config = dict(
    arch='mlp_mixer',
    dataset='retinal OCT scans (Kermany 2017)',
    train_examples=49215,
    patch_size=[4, 4],
    width=320,
    muon_scale='match_rms_adamw',
    nesterov=False,
    grad_clip=3.0,
    warmup_steps=2900,
)
Rows from block 7 of a small image classifier, named by matrix and row number. Rows with one number belong to one neuron. Each number is 200 + 40 x the weight over its row's rms, rounded and kept within 0 to 999. All counts start at 0.
After each neuron's rows are labels from the 100 images, of 14976, where the neuron reaches its largest size: "colour at peak" is the nearest of a few named colours to the mean colour under the peak. Only what is clearly more common there than usual is listed. The data: retinal OCT scans (Kermany 2017).
# gate: MLP gate (model.blocks.7.mlp.gate.weight, 1280x320), inputs 107-213
# fc1: MLP up (model.blocks.7.mlp.fc1.weight, 1280x320), inputs 107-213
# fc2: MLP down (model.blocks.7.mlp.fc2.weight, 320x1280, transposed), outputs 107-213

gate.612,152,220,193,174,193,149,228,92,162,191,159,209,218,238,228,152,150,213,194,202,217,167,162,187,144,139,213,226,179,199,218,261,187,239,159,190,301,145,250,148,193,218,213,166,194,217,210,194,194,244,168,193,224,249,197,140,203,156,228,260,210,220,234,138,166,168,229,158,160,177,138,221,164,206,146,206,209,227,235,298,135,205,217,221,220,270,133,163,168,244,144,245,219,206,251,244,146,203,237,193,180,199,265,190,203,213,200
fc1.612,190,211,221,184,226,273,158,222,210,185,131,125,168,230,200,97,172,255,244,221,239,172,243,263,177,187,255,281,258,182,211,277,170,232,215,177,262,199,219,214,177,136,160,158,242,161,235,238,205,221,241,186,275,268,138,201,176,212,204,203,172,255,200,240,221,188,191,159,127,69,216,138,192,229,271,215,192,219,193,340,280,173,168,146,206,135,169,191,273,163,146,172,237,188,194,246,191,218,183,153,210,132,204,144,146,194,229
fc2.612,135,136,229,192,211,179,221,250,240,161,273,242,238,175,211,196,210,228,242,248,216,235,212,205,201,177,199,187,182,277,201,240,211,249,190,204,221,175,205,196,222,159,159,187,176,223,199,149,213,176,235,161,234,177,168,172,226,121,138,221,233,266,248,214,170,192,243,219,213,138,174,214,179,245,230,119,139,195,203,292,195,234,91,171,198,136,209,245,177,200,147,245,296,164,247,280,240,163,225,201,210,171,228,235,136,170,186
colour at peak: grey

gate.414,252,218,200,214,170,174,218,252,170,240,212,150,162,194,174,194,219,121,191,211,271,271,166,243,200,162,193,135,239,121,186,244,190,202,232,139,228,156,262,208,162,176,225,183,232,260,143,228,249,241,175,209,204,199,203,182,199,202,162,174,203,250,210,219,236,259,193,163,249,253,257,167,189,175,209,229,277,192,190,226,223,217,208,134,218,156,235,184,202,219,184,154,229,223,195,192,177,167,223,210,278,228,212,128,212,234,243
fc1.414,223,173,200,264,236,259,223,216,278,221,251,260,170,194,200,148,182,241,184,156,254,172,155,188,187,123,197,179,149,181,196,215,192,195,189,197,161,217,270,188,242,139,208,229,181,202,212,167,145,261,214,219,226,213,176,180,176,202,238,278,203,288,173,185,246,162,155,131,167,212,205,214,182,195,157,150,115,176,168,196,223,153,214,235,200,184,229,269,215,140,259,214,240,194,196,213,247,249,244,203,254,185,172,154,183,149,232
fc2.414,252,233,226,215,216,256,240,248,296,271,237,181,214,183,230,204,181,199,251,263,240,157,120,202,200,126,228,253,207,231,235,271,134,152,244,209,221,184,152,211,231,201,197,207,214,206,210,139,234,118,172,183,253,145,174,179,230,224,185,163,217,158,187,177,200,217,232,142,222,137,255,246,213,233,218,219,204,238,248,194,197,246,143,271,230,148,246,269,201,241,226,242,205,252,164,136,208,197,200,199,248,118,180,233,148,220,194
colour at peak: grey

gate.110,192,205,121,235,247,166,191,219,230,168,163,204,286,181,246,185,201,236,189,245,187,197,266,174,144,221,119,182,166,189,189,187,252,142,113,212,215,241,186,155,248,171,175,194,228,247,146,130,192,218,232,163,261,222,262,250,181,167,204,270,292,232,208,218,217,251,158,190,151,121,216,228,144,150,200,190,148,249,167,233,213,266,141,206,148,193,217,277,157,175,129,122,196,191,167,222,202,200,243,234,239,232,202,269,158,207,215
fc1.110,205,137,224,233,197,170,204,203,253,193,283,120,193,213,213,177,171,171,155,163,189,164,220,197,238,254,167,242,197,214,169,198,238,188,164,264,157,192,240,207,139,194,137,248,85,190,213,180,222,157,222,203,211,277,230,248,206,177,200,234,233,213,132,161,231,176,140,170,182,164,181,292,169,163,207,219,173,229,210,273,159,199,157,253,275,271,182,170,159,232,153,198,297,235,211,214,175,124,218,156,189,214,223,166,230,168,222
fc2.110,119,215,139,214,253,219,263,271,179,233,111,195,188,146,215,189,245,169,164,204,202,208,254,186,200,223,167,205,161,227,176,159,134,130,221,231,195,185,177,177,179,141,250,207,177,193,203,247,201,215,250,164,247,207,272,241,183,200,160,163,216,200,202,202,169,156,96,170,186,176,232,320,187,172,167,229,157,250,190,277,213,198,185,216,236,211,222,199,268,191,213,275,302,265,216,194,175,172,175,179,152,247,215,141,195,254,230
colour at peak: grey

gate.314,193,113,148,124,199,190,223,167,230,197,189,167,206,192,139,210,280,191,258,288,217,153,194,214,245,237,193,138,256,167,171,196,159,174,217,174,132,276,189,215,172,180,286,204,228,181,211,123,212,249,199,223,218,137,159,217,172,240,156,241,228,268,171,199,206,209,248,209,132,196,249,171,209,206,178,223,223,179,191,186,189,217,177,136,212,159,166,236,164,196,104,226,227,190,157,204,158,240,150,200,200,248,185,204,186,208,213
fc1.314,203,257,244,197,208,174,220,219,214,246,141,259,234,186,277,182,155,234,256,111,219,231,155,224,225,226,258,241,158,205,122,192,215,194,193,218,208,101,218,172,218,176,127,212,182,197,164,193,190,198,243,156,190,271,326,117,204,141,252,249,192,129,193,223,255,177,191,217,207,187,147,200,174,168,263,152,185,210,261,228,231,168,229,244,141,205,187,167,209,171,271,157,166,173,225,171,179,120,255,201,167,65,193,211,213,152,189
fc2.314,181,199,141,157,260,247,186,243,160,134,158,265,221,227,193,236,229,262,134,202,225,205,85,143,246,255,189,231,183,211,158,177,175,162,204,228,222,190,170,192,154,157,129,189,217,178,179,179,270,128,231,154,211,163,233,126,176,192,184,246,222,240,171,208,196,189,201,267,127,182,160,206,150,182,182,142,182,254,231,203,215,160,133,217,193,139,196,261,209,192,217,124,173,228,218,197,226,214,228,199,203,250,181,252,198,222,178
colour at peak: grey

gate.215,176,208,217,163,152,208,178,241,240,123,152,225,215,188,283,173,118,124,262,238,238,290,174,197,202,183,256,216,170,234,160,161,167,178,195,213,150,205,131,170,283,298,149,166,157,176,187,233,165,211,218,130,202,157,266,178,71,190,176,234,216,249,157,187,187,150,300,203,146,261,148,219,206,256,201,210,197,176,89,217,211,204,222,156,200,198,252,204,167,176,285,249,213,211,221,185,176,198,170,162,214,159,232,210,140,275,195
fc1.215,219,180,233,243,208,226,253,167,221,270,172,176,197,88,165,216,180,246,209,193,164,187,209,153,248,206,203,142,196,200,244,208,233,165,158,211,156,224,213,272,208,238,240,195,170,152,228,240,150,186,189,147,247,242,214,222,214,195,194,219,160,196,216,202,148,144,200,223,276,175,204,166,198,189,149,194,275,218,233,225,130,113,180,263,142,181,275,162,210,247,197,231,136,132,209,245,189,148,195,224,169,138,155,173,189,239,286
fc2.215,277,205,232,271,197,205,170,173,179,233,187,167,249,150,264,187,218,191,134,228,225,167,284,293,197,188,187,299,214,150,207,228,250,145,290,189,163,148,260,191,219,193,197,215,261,133,227,199,116,171,226,203,132,189,257,235,227,193,191,243,207,224,145,212,179,194,170,146,238,210,182,149,162,173,203,192,164,175,264,172,181,235,144,188,190,253,181,203,202,196,187,201,183,174,191,177,220,187,199,145,159,143,168,189,221,144,182
colour at peak: grey

gate.418,228,239,187,115,122,189,277,176,149,176,175,161,224,95,159,119,194,125,173,148,188,284,185,201,259,247,254,122,159,228,196,264,150,149,176,155,179,226,283,172,200,179,165,179,266,179,194,172,166,222,174,258,213,208,140,207,173,207,113,161,148,276,169,123,242,190,173,208,214,207,201,225,232,159,306,162,237,95,192,223,197,195,238,269,197,123,248,223,193,112,236,188,171,199,192,228,267,207,151,283,228,269,187,184,214,207,188
fc1.418,217,241,229,169,182,160,224,167,168,249,215,209,196,119,169,170,211,187,160,147,184,205,279,214,215,193,221,280,248,202,212,260,140,206,213,185,155,214,164,185,181,220,187,239,180,115,221,270,193,170,223,232,266,185,132,241,173,188,160,179,134,226,248,177,159,162,154,229,244,141,281,229,167,196,180,135,211,204,221,206,243,171,282,139,170,215,254,180,216,124,214,190,124,155,277,147,230,238,199,251,250,198,223,211,215,175,146
fc2.418,208,211,178,154,226,111,254,179,237,177,263,283,250,184,177,202,210,259,232,234,197,175,215,194,181,222,163,221,240,211,200,172,270,193,189,210,206,194,177,178,153,226,155,227,237,206,198,209,296,190,240,225,181,221,215,181,189,131,126,157,207,189,236,226,159,160,207,251,179,255,174,243,245,189,168,92,269,196,168,203,214,192,271,153,123,149,243,279,204,197,222,196,201,192,225,170,193,149,274,170,224,186,167,182,218,178,196
colour at peak: grey

gate.378,193,234,153,223,254,248,223,143,188,211,129,181,210,220,258,181,185,200,171,329,191,172,160,227,238,264,185,226,136,172,234,202,203,148,220,177,161,169,247,261,158,202,236,260,184,122,171,238,259,156,164,215,179,201,251,248,165,165,176,191,223,245,180,279,276,79,228,215,168,138,159,193,229,212,184,218,153,128,212,280,271,216,116,230,190,186,248,213,114,224,187,158,215,212,206,226,208,212,124,182,114,211,225,219,155,213,264
fc1.378,176,188,240,194,194,230,218,232,190,141,221,133,147,160,167,162,289,222,204,186,189,176,175,215,214,97,296,190,231,154,234,247,257,184,205,173,218,226,177,189,207,196,235,234,195,194,239,160,216,199,189,215,220,127,162,203,215,197,144,115,179,132,201,183,128,114,240,239,227,236,206,238,237,208,247,201,201,238,203,195,205,290,148,177,169,166,257,230,246,237,211,256,204,145,204,168,235,152,159,225,128,179,166,232,268,173,206
fc2.378,177,267,197,182,238,195,205,191,186,154,255,202,196,198,190,219,138,203,186,242,224,169,232,204,241,219,131,207,194,260,200,291,235,156,189,224,248,189,228,179,150,205,196,206,239,225,231,208,205,150,221,212,210,232,236,230,272,253,258,246,237,212,216,267,246,154,105,260,227,161,173,199,225,180,269,230,174,196,180,192,219,216,160,192,236,174,222,254,268,136,220,193,177,134,161,229,229,247,244,235,135,213,193,167,180,233,196
colour at peak: grey

gate.756,142,164,269,207,197,180,181,263,181,158,168,220,96,127,175,239,250,213,202,331,257,220,234,296,165,265,202,217,154,204,245,182,178,157,205,203,212,229,192,209,228,207,149,212,162,250,243,192,183,191,149,177,179,261,242,146,206,190,226,166,226,203,171,139,216,229,174,155,204,251,189,183,126,196,251,213,180,188,148,261,165,226,226,259,212,174,257,264,227,168,229,130,166,254,212,177,147,127,252,181,198,208,200,174,203,246,148
fc1.756,239,188,269,200,232,194,193,137,241,205,171,161,274,180,175,257,122,224,266,142,247,213,103,198,209,166,196,182,194,179,287,250,218,216,188,204,133,228,168,203,201,266,214,151,294,180,199,188,167,190,170,190,201,213,236,215,204,159,257,271,185,230,213,175,208,225,163,235,249,225,213,219,254,186,198,202,246,243,132,249,224,228,197,226,158,214,186,193,199,208,179,170,124,154,190,317,213,201,202,202,154,237,214,197,208,228,174
fc2.756,206,247,238,224,249,154,209,192,141,204,154,177,223,194,216,264,224,239,183,190,149,167,227,178,227,227,207,226,200,240,205,308,241,222,214,196,234,186,207,275,211,249,183,215,196,215,213,175,184,167,146,215,228,262,113,207,161,164,213,208,172,236,205,110,204,185,182,236,250,173,258,259,190,233,233,186,214,225,142,213,227,208,224,286,207,244,254,145,198,211,147,134,183,193,193,242,208,212,174,213,239,212,135,166,181,229,206
colour at peak: grey

gate.358,156,204,222,216,246,253,128,140,220,212,149,189,115,192,259,194,250,230,217,190,235,158,174,230,254,218,199,162,171,180,181,189,189,200,171,235,254,174,161,182,204,220,178,187,181,189,185,182,192,246,228,140,132,250,154,178,199,148,159,199,141,207,179,197,174,144,208,142,253,198,211,221,250,157,251,175,241,181,186,204,128,256,194,249,206,222,240,207,193,190,151,249,266,176,213,201,213,168,221,202,189,180,163,239,192,227,215
fc1.358,204,258,163,156,245,227,193,196,220,266,265,249,143,200,175,217,164,237,137,172,155,197,162,142,219,175,242,123,173,237,212,174,226,307,238,215,278,132,261,273,201,153,222,208,219,186,210,203,192,173,176,178,240,222,250,232,165,186,214,223,264,194,266,240,225,233,164,119,218,151,236,122,205,202,189,131,202,243,119,194,278,180,164,206,170,153,216,214,162,246,115,207,153,174,157,208,276,178,184,103,200,159,162,202,173,213,220
fc2.358,132,206,162,204,223,227,245,168,156,186,228,184,198,195,259,213,243,173,220,230,219,194,180,193,185,154,233,165,166,150,108,163,149,271,195,173,199,257,205,198,207,188,205,232,238,238,189,147,302,222,117,147,120,242,192,236,175,216,234,256,155,244,222,258,222,230,259,120,203,251,216,233,200,166,109,154,212,208,237,186,201,179,164,257,222,259,236,174,237,236,129,223,192,193,153,196,152,160,258,145,144,178,174,193,198,283,221
colour at peak: grey

gate.251,335,200,233,163,221,197,229,246,256,176,142,195,172,281,213,186,145,141,233,152,135,245,153,166,146,120,195,234,271,234,140,227,152,265,230,283,241,180,196,178,175,239,196,252,154,245,214,233,146,196,166,225,195,171,166,196,236,152,206,247,187,193,220,199,217,225,179,232,208,258,148,199,115,254,240,256,143,223,160,222,187,188,157,201,229,131,208,259,270,181,239,271,235,123,202,231,196,156,222,157,238,178,120,173,232,202,167
fc1.251,184,208,141,238,126,217,178,162,187,290,240,188,174,245,186,170,180,208,230,119,238,209,120,183,201,228,207,165,126,231,243,213,190,178,185,108,223,299,187,245,229,224,159,217,219,131,214,211,184,254,232,212,218,244,219,133,223,235,229,169,215,244,88,165,188,229,195,150,284,213,181,196,258,171,214,168,116,255,214,238,201,182,171,189,131,181,195,201,215,159,205,163,279,239,221,237,197,210,156,261,151,192,238,208,196,206,211
fc2.251,216,157,236,204,183,191,155,243,219,249,185,287,211,245,172,189,206,268,181,136,184,261,209,192,263,223,209,223,196,226,209,180,145,166,148,210,279,212,192,213,220,178,241,161,206,200,242,272,166,194,193,206,249,145,155,173,270,162,156,269,160,213,174,234,172,178,169,274,234,175,219,192,263,145,210,217,246,193,158,252,205,206,190,241,191,213,199,247,305,192,171,219,230,218,216,228,228,219,204,196,158,211,187,312,211,221,160
colour at peak: white

gate.415,240,178,162,243,259,167,133,222,157,217,164,203,231,126,222,260,209,197,114,151,160,243,203,240,184,210,214,220,134,223,243,214,255,172,176,253,178,244,265,213,128,159,179,265,191,233,211,227,173,206,186,146,232,244,230,253,159,286,160,119,208,228,172,179,220,226,200,205,204,239,124,207,134,165,236,185,202,144,190,211,158,260,219,203,199,185,193,254,273,187,193,242,198,187,204,170,198,211,172,141,254,188,163,219,206,181,262
fc1.415,175,200,201,216,218,227,184,163,234,175,221,244,132,189,189,138,171,166,271,217,215,118,76,145,152,118,119,143,169,220,173,195,202,163,209,184,184,239,217,142,203,238,171,133,238,218,240,159,216,184,229,250,144,262,262,179,266,162,251,210,194,169,236,233,201,216,149,233,199,147,210,197,186,205,136,211,228,236,160,236,229,150,154,210,189,261,180,184,209,201,183,193,256,161,145,215,181,245,251,246,196,123,256,227,156,174,207
fc2.415,224,122,166,176,222,157,182,182,144,249,192,208,228,183,131,253,233,234,235,204,207,196,195,182,197,231,181,189,215,136,200,137,225,213,192,193,213,173,218,298,157,250,169,287,157,226,260,241,196,190,170,197,252,188,180,147,237,226,211,190,150,243,189,196,142,203,186,212,127,183,177,243,221,288,223,184,203,130,227,179,144,258,244,206,216,264,249,206,190,229,270,189,55,254,168,242,248,191,237,274,248,229,142,145,164,146,267
colour at peak: grey