python train.py --arch="mlp_mixer" --mlp_ratio=4 --parallel_block=false --width=320 --loss="cross_entropy" --residual_init="none" --learning_rate=0.0052 --max_steps=14500 --adamw_weight_decay_other_params=0.05
Rows from block 5 of a small image classifier, named by matrix and row number. Rows with one number belong to one neuron. Each number is 128 + 32 x the weight over its row's rms, rounded and kept within 0 to 255. All counts start at 0. Numbers have three digits each.
After each neuron's rows are labels from the 100 images, of 14976, where the neuron reaches its largest size: "responds to" is what is common among them. Only what is clearly more common there than usual is listed. The data: retinal OCT scans (Kermany 2017). In brackets: how many of the 100.
# gate: MLP gate (model.blocks.5.mlp.gate.weight, 1280x320), inputs 160-319
# fc1: MLP up (model.blocks.5.mlp.fc1.weight, 1280x320), inputs 160-319
# fc2: MLP down (model.blocks.5.mlp.fc2.weight, 320x1280, transposed), outputs 160-319

gate.197:120160098221136131132120068113118135079122130092138116137152103156119145135141117109137173118084142134124177155109141161137139165082107173203117226205094143124158140089064097141121092093094152155145166184134129130224120097122105157139142145119125159183138130142119110152125089129092123095127127096060100119139109112151185146113119113123111110109164143089116174110102125078141125132065069194123163091111071111143167182165079092124148106119113188125164168107125084166138088109159144
fc1.197:085129133151126129158097112176151154173073104193096108149078117037067128105104106116153117129114148067126110156093195117082145109092089176107089112161141166149130128169169150129147224105110199088112114116141083125111124146110097128103103153107113128137122146109150144108154118124136115145166146093092185106058088101150125130131132143116147140192138082108119111096085093129071097165149132109118127114131090100097098157144115163176171141087143141137140102115099164106067137144114150
fc2.197:069074072084163165230093150119067120090133140140153114108063108069113177210112124134093121117122114079154090151121119136096142091200143129173118173122098161200126151167176103116162181134119120136111137090144150144125143122097105126217105169214104175116102124111160109157134136125123078127111115083162153108170120124132099106158170144169140120195108118118140157051107164143179160172118162067092130106122124109124195159116130139116065074099169070115105110125084045155104057116149105
responds to: finding: diabetic macular edema (35)

gate.43:144152106145184142150121176141102096109112148083104142113106162151107083097101139106122173143137152172070154135152106073114091121112116160117117108022127146134131094144154138120103151151155124111164082113083136148120123110151077130116134158109150120135145145114125100169149172077083091098104161148134162133125122176139125169147184119088145175144084132094150083127120136125143141126133169218073127127087103112098087087121060156096176119129077168129120156178139131151128089155112108
fc1.43:133111119173065102125091098160149074137114165142092137118116173147141144192084140146124157128064114116154109103066062110087119165173163106119078125087124168098163135133154107135143075140135112108142118159082137159076068139095096132118098147126135128079123120094115147155123139133147124137079103163152132133164163133172114160119118111115131164141088117159139179180082139166087142129127179134128094105118139134144211094099118177089139064120113121085105159187151134148150081125122137
fc2.43:081121098179151137111170180128161078080080144145144127108150120136117125159126166093117137182124193150196158131143075116089138123186134120124154144125159158109163087169119103125120122133143180084137170106127108125169169136111108039165127124132107071125082142189143102127186086175141151090117132135132101046117148044110124049140149066173092133108113169123182104149135073131130125168113182082140102074114089112144121106088087143141125072161136114075076115082168113159108124106041144
responds to: finding: diabetic macular edema (33)

gate.303:149151142118147081121171119094144178051164196082171193132068086107154141161106174148152154111108150078090165109146120113114090098185128153121165149088127146130095141063133150075126166142115136132167139096160103120107104109127123143133140218129086174185125208069171104103134109069156107129109159081092129114142173127169100174151167190199095159167148129116076128119164142116131139134104091149176089137103119095208114056123134148158084150108080162130121114056145114089134115061108144
fc1.303:138099122111141219162124152108092060119099145098098066123097124129114103139078106151108153140204073162084129090112124128154161160166154094134092171123116077121145128145102160090101180142090140117204122100099149112146105153162134118106118136152170148147196072159078144155102092128118130137146088185147140143115086136145145108074124139116116078119131118093140090180167159131138165094140152048042074157140170098124102127154131103128132177209132179121135142155103112155117123123134134
fc2.303:156171126198162175149112139166111109122128190108134139108153143134136101135102115149125143137183109132126117101090068147088112140130131110138108140140125143133087165127157207121088141179165140124178138140109076152207063134109111166085190133170141154092112113161131066114062100172102154120116123213112121141120173146156103144157186122131119123088062143157045147118179131110110111084117126125124134107124127096114152036175135123227135099147220137128150081149139053105117123096083140
responds to: finding: choroidal neovascularization (67)

gate.252:154111126101080115101101108156149120077109129110130201167148097155126118109121162115091174058127115183143120097126105146121160132126166182084168167145113113107120137090122125091116103073114068114091175088167147098125097116144081103103172176132101128171151148160094086180156164171141180116147101156097104159175121164106104150110102086100144127109155081141128152111130146189134127136091126145117090208108162098079127143118118212114104143098177158163117056170162171188163134087166142
fc1.252:112125144064140095139092146192137163116184147167139073099154136154150134136103155133075124101098135116139206167163127119070143163148144120114152113056149101137162137149101123134142116124111093158120120086169095136126081122072078180143155132111109131124179191059172118167124154105168158120116097166096140124133119130153138131149124145085099200096146085071174106188113102121104104119085124154116128136172105085085152113112148145131113131120088169126120114097097109165175080113165144
fc2.252:085211080108085175123073169146138125109137136172177065114107144148122129170112086132091120184056128153169093150071201124158116129176177065144138120137043104128139165169199132112057158114130051154124126064169114092123078131139144110109141129169115116148133138129121092164156149149133173190176188154131112143153142138137183097129133101149156089146083131138154132163182088138119130136163131128133203121152056095137109130085099162056167131130098166123081093149126063091120156117147137
responds to: finding: diabetic macular edema (28)

gate.216:133130115111083132058095153194133104097118099103095121155109082139115057110122103113135139138116123091083088102140166110179130147132099092148153177109119109132156143155104131144089145165106085095154144120140162134109213084200158160181087178080114106086145150185155209134141148146137120129159103205143131112126132158078094164103203101192105130177152132138126184098158164209082173107146104119164119164108154134122124201119121126109152133136104083076191094159122127105128083109187107
fc1.216:133133155123178124131075157132156142123159122095126135162149145155135124113127155115156127082126078165086153085123104135154062125144125146112113099125229161125161125113119073128129107122081120178159117106202097068082083110111078099135118106147047115059111173079142137072126143124105112104158156146177107102099118140131133186127175179145148178097141107115136084154139104066087159087086117140085039158132119144144166127088148118135119133099125126185159113180164079077157149106124081
fc2.216:163152148139134086121099156143148170124149132122187087145174200159122105119140143080121113092144067092074135084102135109145128087127149179148177086139204187132113117120064069094115084074102124150140120075156100104093105162226113085129061152154127110065108145155126146012120118149122151046132155125203118125102094030114173165151112180188155123156143071130126065168147094090156188142089151134096114145118134111115146160088099135166121065104090157184134129165133121125131124114121109
responds to: finding: choroidal neovascularization (60)

gate.31:136137145109074074137112113175138125161173106135152105137099132138107158097135117157152136140090224165153079130092107172066145141154070103169135163116118164099135208145109119160108131054125112099106138178132174160133201113110151141192155145130121116123187170091112112124132153119105140125170159104145154135130141129111135119140111130140130116112125197182120179158110141139113141143144132142109110122087109074116108149134079160111191125100116148066162104137101160092165157151146112
fc1.31:141130146153125068121099128157127108131138116113119133119121100117126150159165118153086153104118118115115166094076107213051198092111128095147136161099199092124111116114106144107153130126103129152127176220109155173150130149085118106159162186115107140097117122115154148108128111082119137087180136140163138144085138110078077123079095112150087126102129141128112136191120095125120125097128096157124159129108164161085167139111084082180089114095114106041188148169097200159133167118084190
fc2.31:079153155103097137119128113109122210124175120041116100146148096139053187145176141170140148067144186162160159067153078179074133121128113127126117116155093114105142123136119143141121098130150121129108137096186124135138141116141115087126157079209112090157136143078127146130137112086125137175135170168163117109176138103148059108121148167155066149157115130168100150090153162146130104171072110124118197083149084091109191128179151063139134130129179151128140068166135146135121158120154170
responds to: finding: choroidal neovascularization (65)

gate.98:061172157129140177111116134131118238101142107064160124096149135142144129133132147124113158136077095132095139155058095158095112109153135130116083157210168130149162101165113081134123130115137142097151090159093134132174094110107114071115133158112166085141158129135161119106143160082119066095109117147143075115129104127118081164159084181161097146099095131158142117116146122082122171095097086146184076179132139130188122176107118103162143136145135057145138169190155081144140119106137115
fc1.98:048184149122151149133123138088197207087072091122145078126078134127089177121161135111110099110059136155076086180162100135163154099111133166093124119214143133196194102128082136151168122141144110082132061122129124100190101127070126141087100192155168063142161136144132110103095180105113107157124148114153090100130071160152101077128062129136039089081119142163202149146141126113142119112112091127160102113128109168142123145088211122114160135137112090139117152166174150114222111139096119
fc2.98:104132093146142125149095132142132117060170098074119115071095127135112103159114112191177142143150114126112142129151117102093123146156109157131124076145105105093170177181122149116130121101127147138088138102157115163174188136151082128137099143207174163161133054086129079097123085135111141170122133174145147126131117094092123145110022118152103078103133109078123110146183135104099139103108021119103126110106148128163061105182144161143172132151062149124190124188096095103084120154148152
responds to: finding: choroidal neovascularization (82)

gate.15:132159069131140140115112085125065104141157123167090210165155075156179156098154187089155150122178138075144121133120133086113091096150079126134175159218130112142112147199130144163140137141103145162087125119098150085144081101076144135138099178223099137098115079133163093103187138131111103110076137117129135074184149107154154123135088146095109089160112098095147150127090129118179162175082109078077117180144144116145127136126140178141116136089110135118140124179109135202112078081134102
fc1.15:145145123061164171120088121106167170169144079124134121120122124136112136204143124182061092135086132131144153143152090133115098145100100166138120163103128115130160128138098092099199089079159110134135108128097099107116108167124121107157150130134141113154138123067104124149097139073199136156084131059126117138154126146118074143151147133146147118111130128112146122138124115125142113089127138102103111138135100105156096158136147150145137103143088146139063121131117115132101196075117156
fc2.15:154092124095119136114068142110144125139165134122073151137180106102140143126186117080151144092139165170094198181101114106112121132130105050138110165100082154158181068146118111104139213097192076090141143044103140130155140096133132082180136096120160092163135130108143084112156116132168183091153109149106119166183112118136118169150154102120105082090102194113119137139129120096163095149107120146172130143136104153086175172087074107139062125087089094117059140143118137107118123118158150
responds to: finding: diabetic macular edema (28)

gate.610:158150159115171116133154123127140196087034100165165179084127148150110160081110131136167196095124098148196127114107096143169149128162176135168113163128164106095130131135162176139133130159092112134140126065089122118122131141169093107098097162081115083109154157078101135153122173129166118077090124123145057080143114100088176001145116109163093124096100109138092124155103158173126121146120162127115114116137131138139139075178099090124139142108135136166096104214086130143131161155146115
fc1.610:092123065100163091107117151140139182158125118129181091076073114109173149163169139128099115137112096078105109085095128131110116145058123161126156108163077134119140122141133158114138092118187163133134127168139082109097096156158197145205095166104187168084097102129122093085148087105123135148172141131126106187165165140079114170133060125123113157168127139119149161085147140111113115166122172140147121082096181136111141127103083122099116109086136116176098109095159067189119115122144172
fc2.610:144173148147125098121172136105156092144119148070148100130126151139153138155124155110162136143188127106137129173127147118111137140150193163192122112118147049164088077154148109153119116122123102109119155106125131118145153067072158109108178152147131150137134195132174155122171120129099095132114117094119116160116117150098100084142085160118165189118083126083150121148147140150114167179116070121144116094098129169085146168144134142189097090108087150150113131033112142136139072118063133
responds to: finding: normal (82)

gate.443:118155133131103146115072179126166127132076106100132187152108148093113142134104181129165092135166150190130088095062080115073181083119087116163102189135140095096140092159139173074157106170153117149179114126171121095138128174180163138208118063148123120156123179147153072201059098116150128145139152099127144119098125160079169168178099071124113117190183138192105129063133131133094063107206110123123195118137204144127102171093098106090101100128106068158107152128186192117064084171112095
fc1.443:106137157091097106218143179114125134100116069069140153114096173104119165124116116116148086156143125085169163195124129125096160162136066146085170156133158164137149102111046139194138156151095147123138137101106178140088146189150098059161162121169107096130153112125173153103124107131142116110106129142186122112089114143137139112134200131119114132086125176156121140152170082087148150186126097130139065120092121151134061166142136135120070169134118071120143149064193175095096123211117166
fc2.443:111158113201112115109137153158181116131117146013155114184131132148155131152193137110107189158162123100108136178127097092096090158134130151096179163053153140137166146137101136104138113105156065089119160117135129096082136106187044116098094120108093121150139130142130139157088117162098131123117094095131083133073141135091142162109136124126135116147097089177172150126141101174113142167152088112113143175172094178127121109119129105169094176124151058163125130162100128088163118170168184
responds to: finding: choroidal neovascularization (66)

gate.311:131100155119098128082090114130121128075129155144156152155109178151096192084145134109188095118074060183152092126095194133129084153133098078135123109157093108129142122159164114146108077150107101137155128131116166115123101158125159088088166115111106163092101133124121178174120118094128154179156162073106117102116196127129136131140128155144113104184126146073152144123149151084205106142158150158123144206122191146083121131088112198128130111203065131122101110131165151104183145111138106
fc1.311:099138108160121069118162120139143141131093124143080153128149165156102105116163107136135164121080086197155091115102183148138149154109088057150163147169161119126067155093092131168175073160110139073134164104135182131153145147142119095046170107132157114130116111135136098147123104151066096136112154069117149145094204119095161133116124161173158137146094121123116109161181084084160111124135098171123156162147200131103110109115166097122101093133057089171122107133226163070152183079185150
fc2.311:126101191150152124141170098066149128100165055103167102094140169098088131098152151123137101096191144159125182101139103096149094144128124166116055139111171183107086127128099159060127143135102070108178113054128116114135191163150091100184145127152151170199134129166140103116145172111100140114152164103166124132121119141135186135170133088141183139120128122144091133116103072138117112081130083152114135129099115099060090116208127107151110075109121109143154107096173158113144138126111136
responds to: finding: choroidal neovascularization (69)

gate.519:165166089148148114087093146128136140161170146120141179166098125149124069146119144118088108136173155094152142110111065137082108105104162167100198130111137115128117079091170077149199084184133147118074080146109170172121112117142142132100064070159179072146150150198099169121119142094163131153148109106106077085137128125126094099063190089173133140142117171149137119103155172155067123104118163162102155154112140132126127084152088164090150111112085157216140099115145064142150145159154102
fc1.519:078160162132127122085147028092089085129155143130157118107158120142108145167117117120097149053175127106124117127086142117120151124154183102020159158116097144181115128151135116119165140137168125145038110148094144075139100134219131163141062200115174105087104168110146171154124073189091142158133177119169163098127126127110085115144168152115121199166145161135099147186187137144140161100127151131089122113150158085121114085166097084099184108156107168169155172194142123145033108159164109
fc2.519:095170107141148132093075113106138159097119092161139094155170103100126113182099122127100141083146124082124126106101132152098132144095155149147137127126102131206148098173157191106117141076173142181136144162152085156119153126176150139106120170070114105119133162177095083113115150154104150136151177088149093108118106127135122158141112166159166146120203150067149103074138136128076104156048078202113166102146170073083152019157149088130109151151084144140106103114103141118031117158183108
responds to: finding: choroidal neovascularization (65)

gate.116:155125065087098171105147157115125186177156082144096115132187131147166098144158132071142115146152165192147151127114185154120196185114132128103141099113169129096090156186104130133177117156122094141155137203171151131130070137175101107076190132130125062078162124112162171196161155092118090159132072080139152120091139075121130123167134119078114112175119144111090123080157072095169136106154148140151160081088091093171128152128093173114149089103112134170105092136116135070100133126143174
fc1.116:117086120096189177131175138141175128151150129121111165135148163174150112102156080108124187063122116122205102130124110065181122136116168099122095092105154119111136122155094131146098118119144129138152213149121103101098039114169113141176139126169162103133065133107156115154127133140133182142102080102091228100134151184126164096149180174132111104137094123118136101079098091085136126152148097233178155149107131117093163120093166105145074111108158156105145106154150124091177121107139124
fc2.116:119085126127152150142146134129199131172113148101163158156166142120089130143187059102149124027111141096192113137130095090130076144145133100066155141128118136104155097095080125110091089179154088142136154130092069151131053148133119112100145119145111162126103141116110137185142167125098119137120081174070171082147146212138134065173135116147139134190124110118099105134107081102144120089137133223091186126172216151122103079101118123158135085135180160172157132121130136072152122150112145
responds to: finding: drusen (25)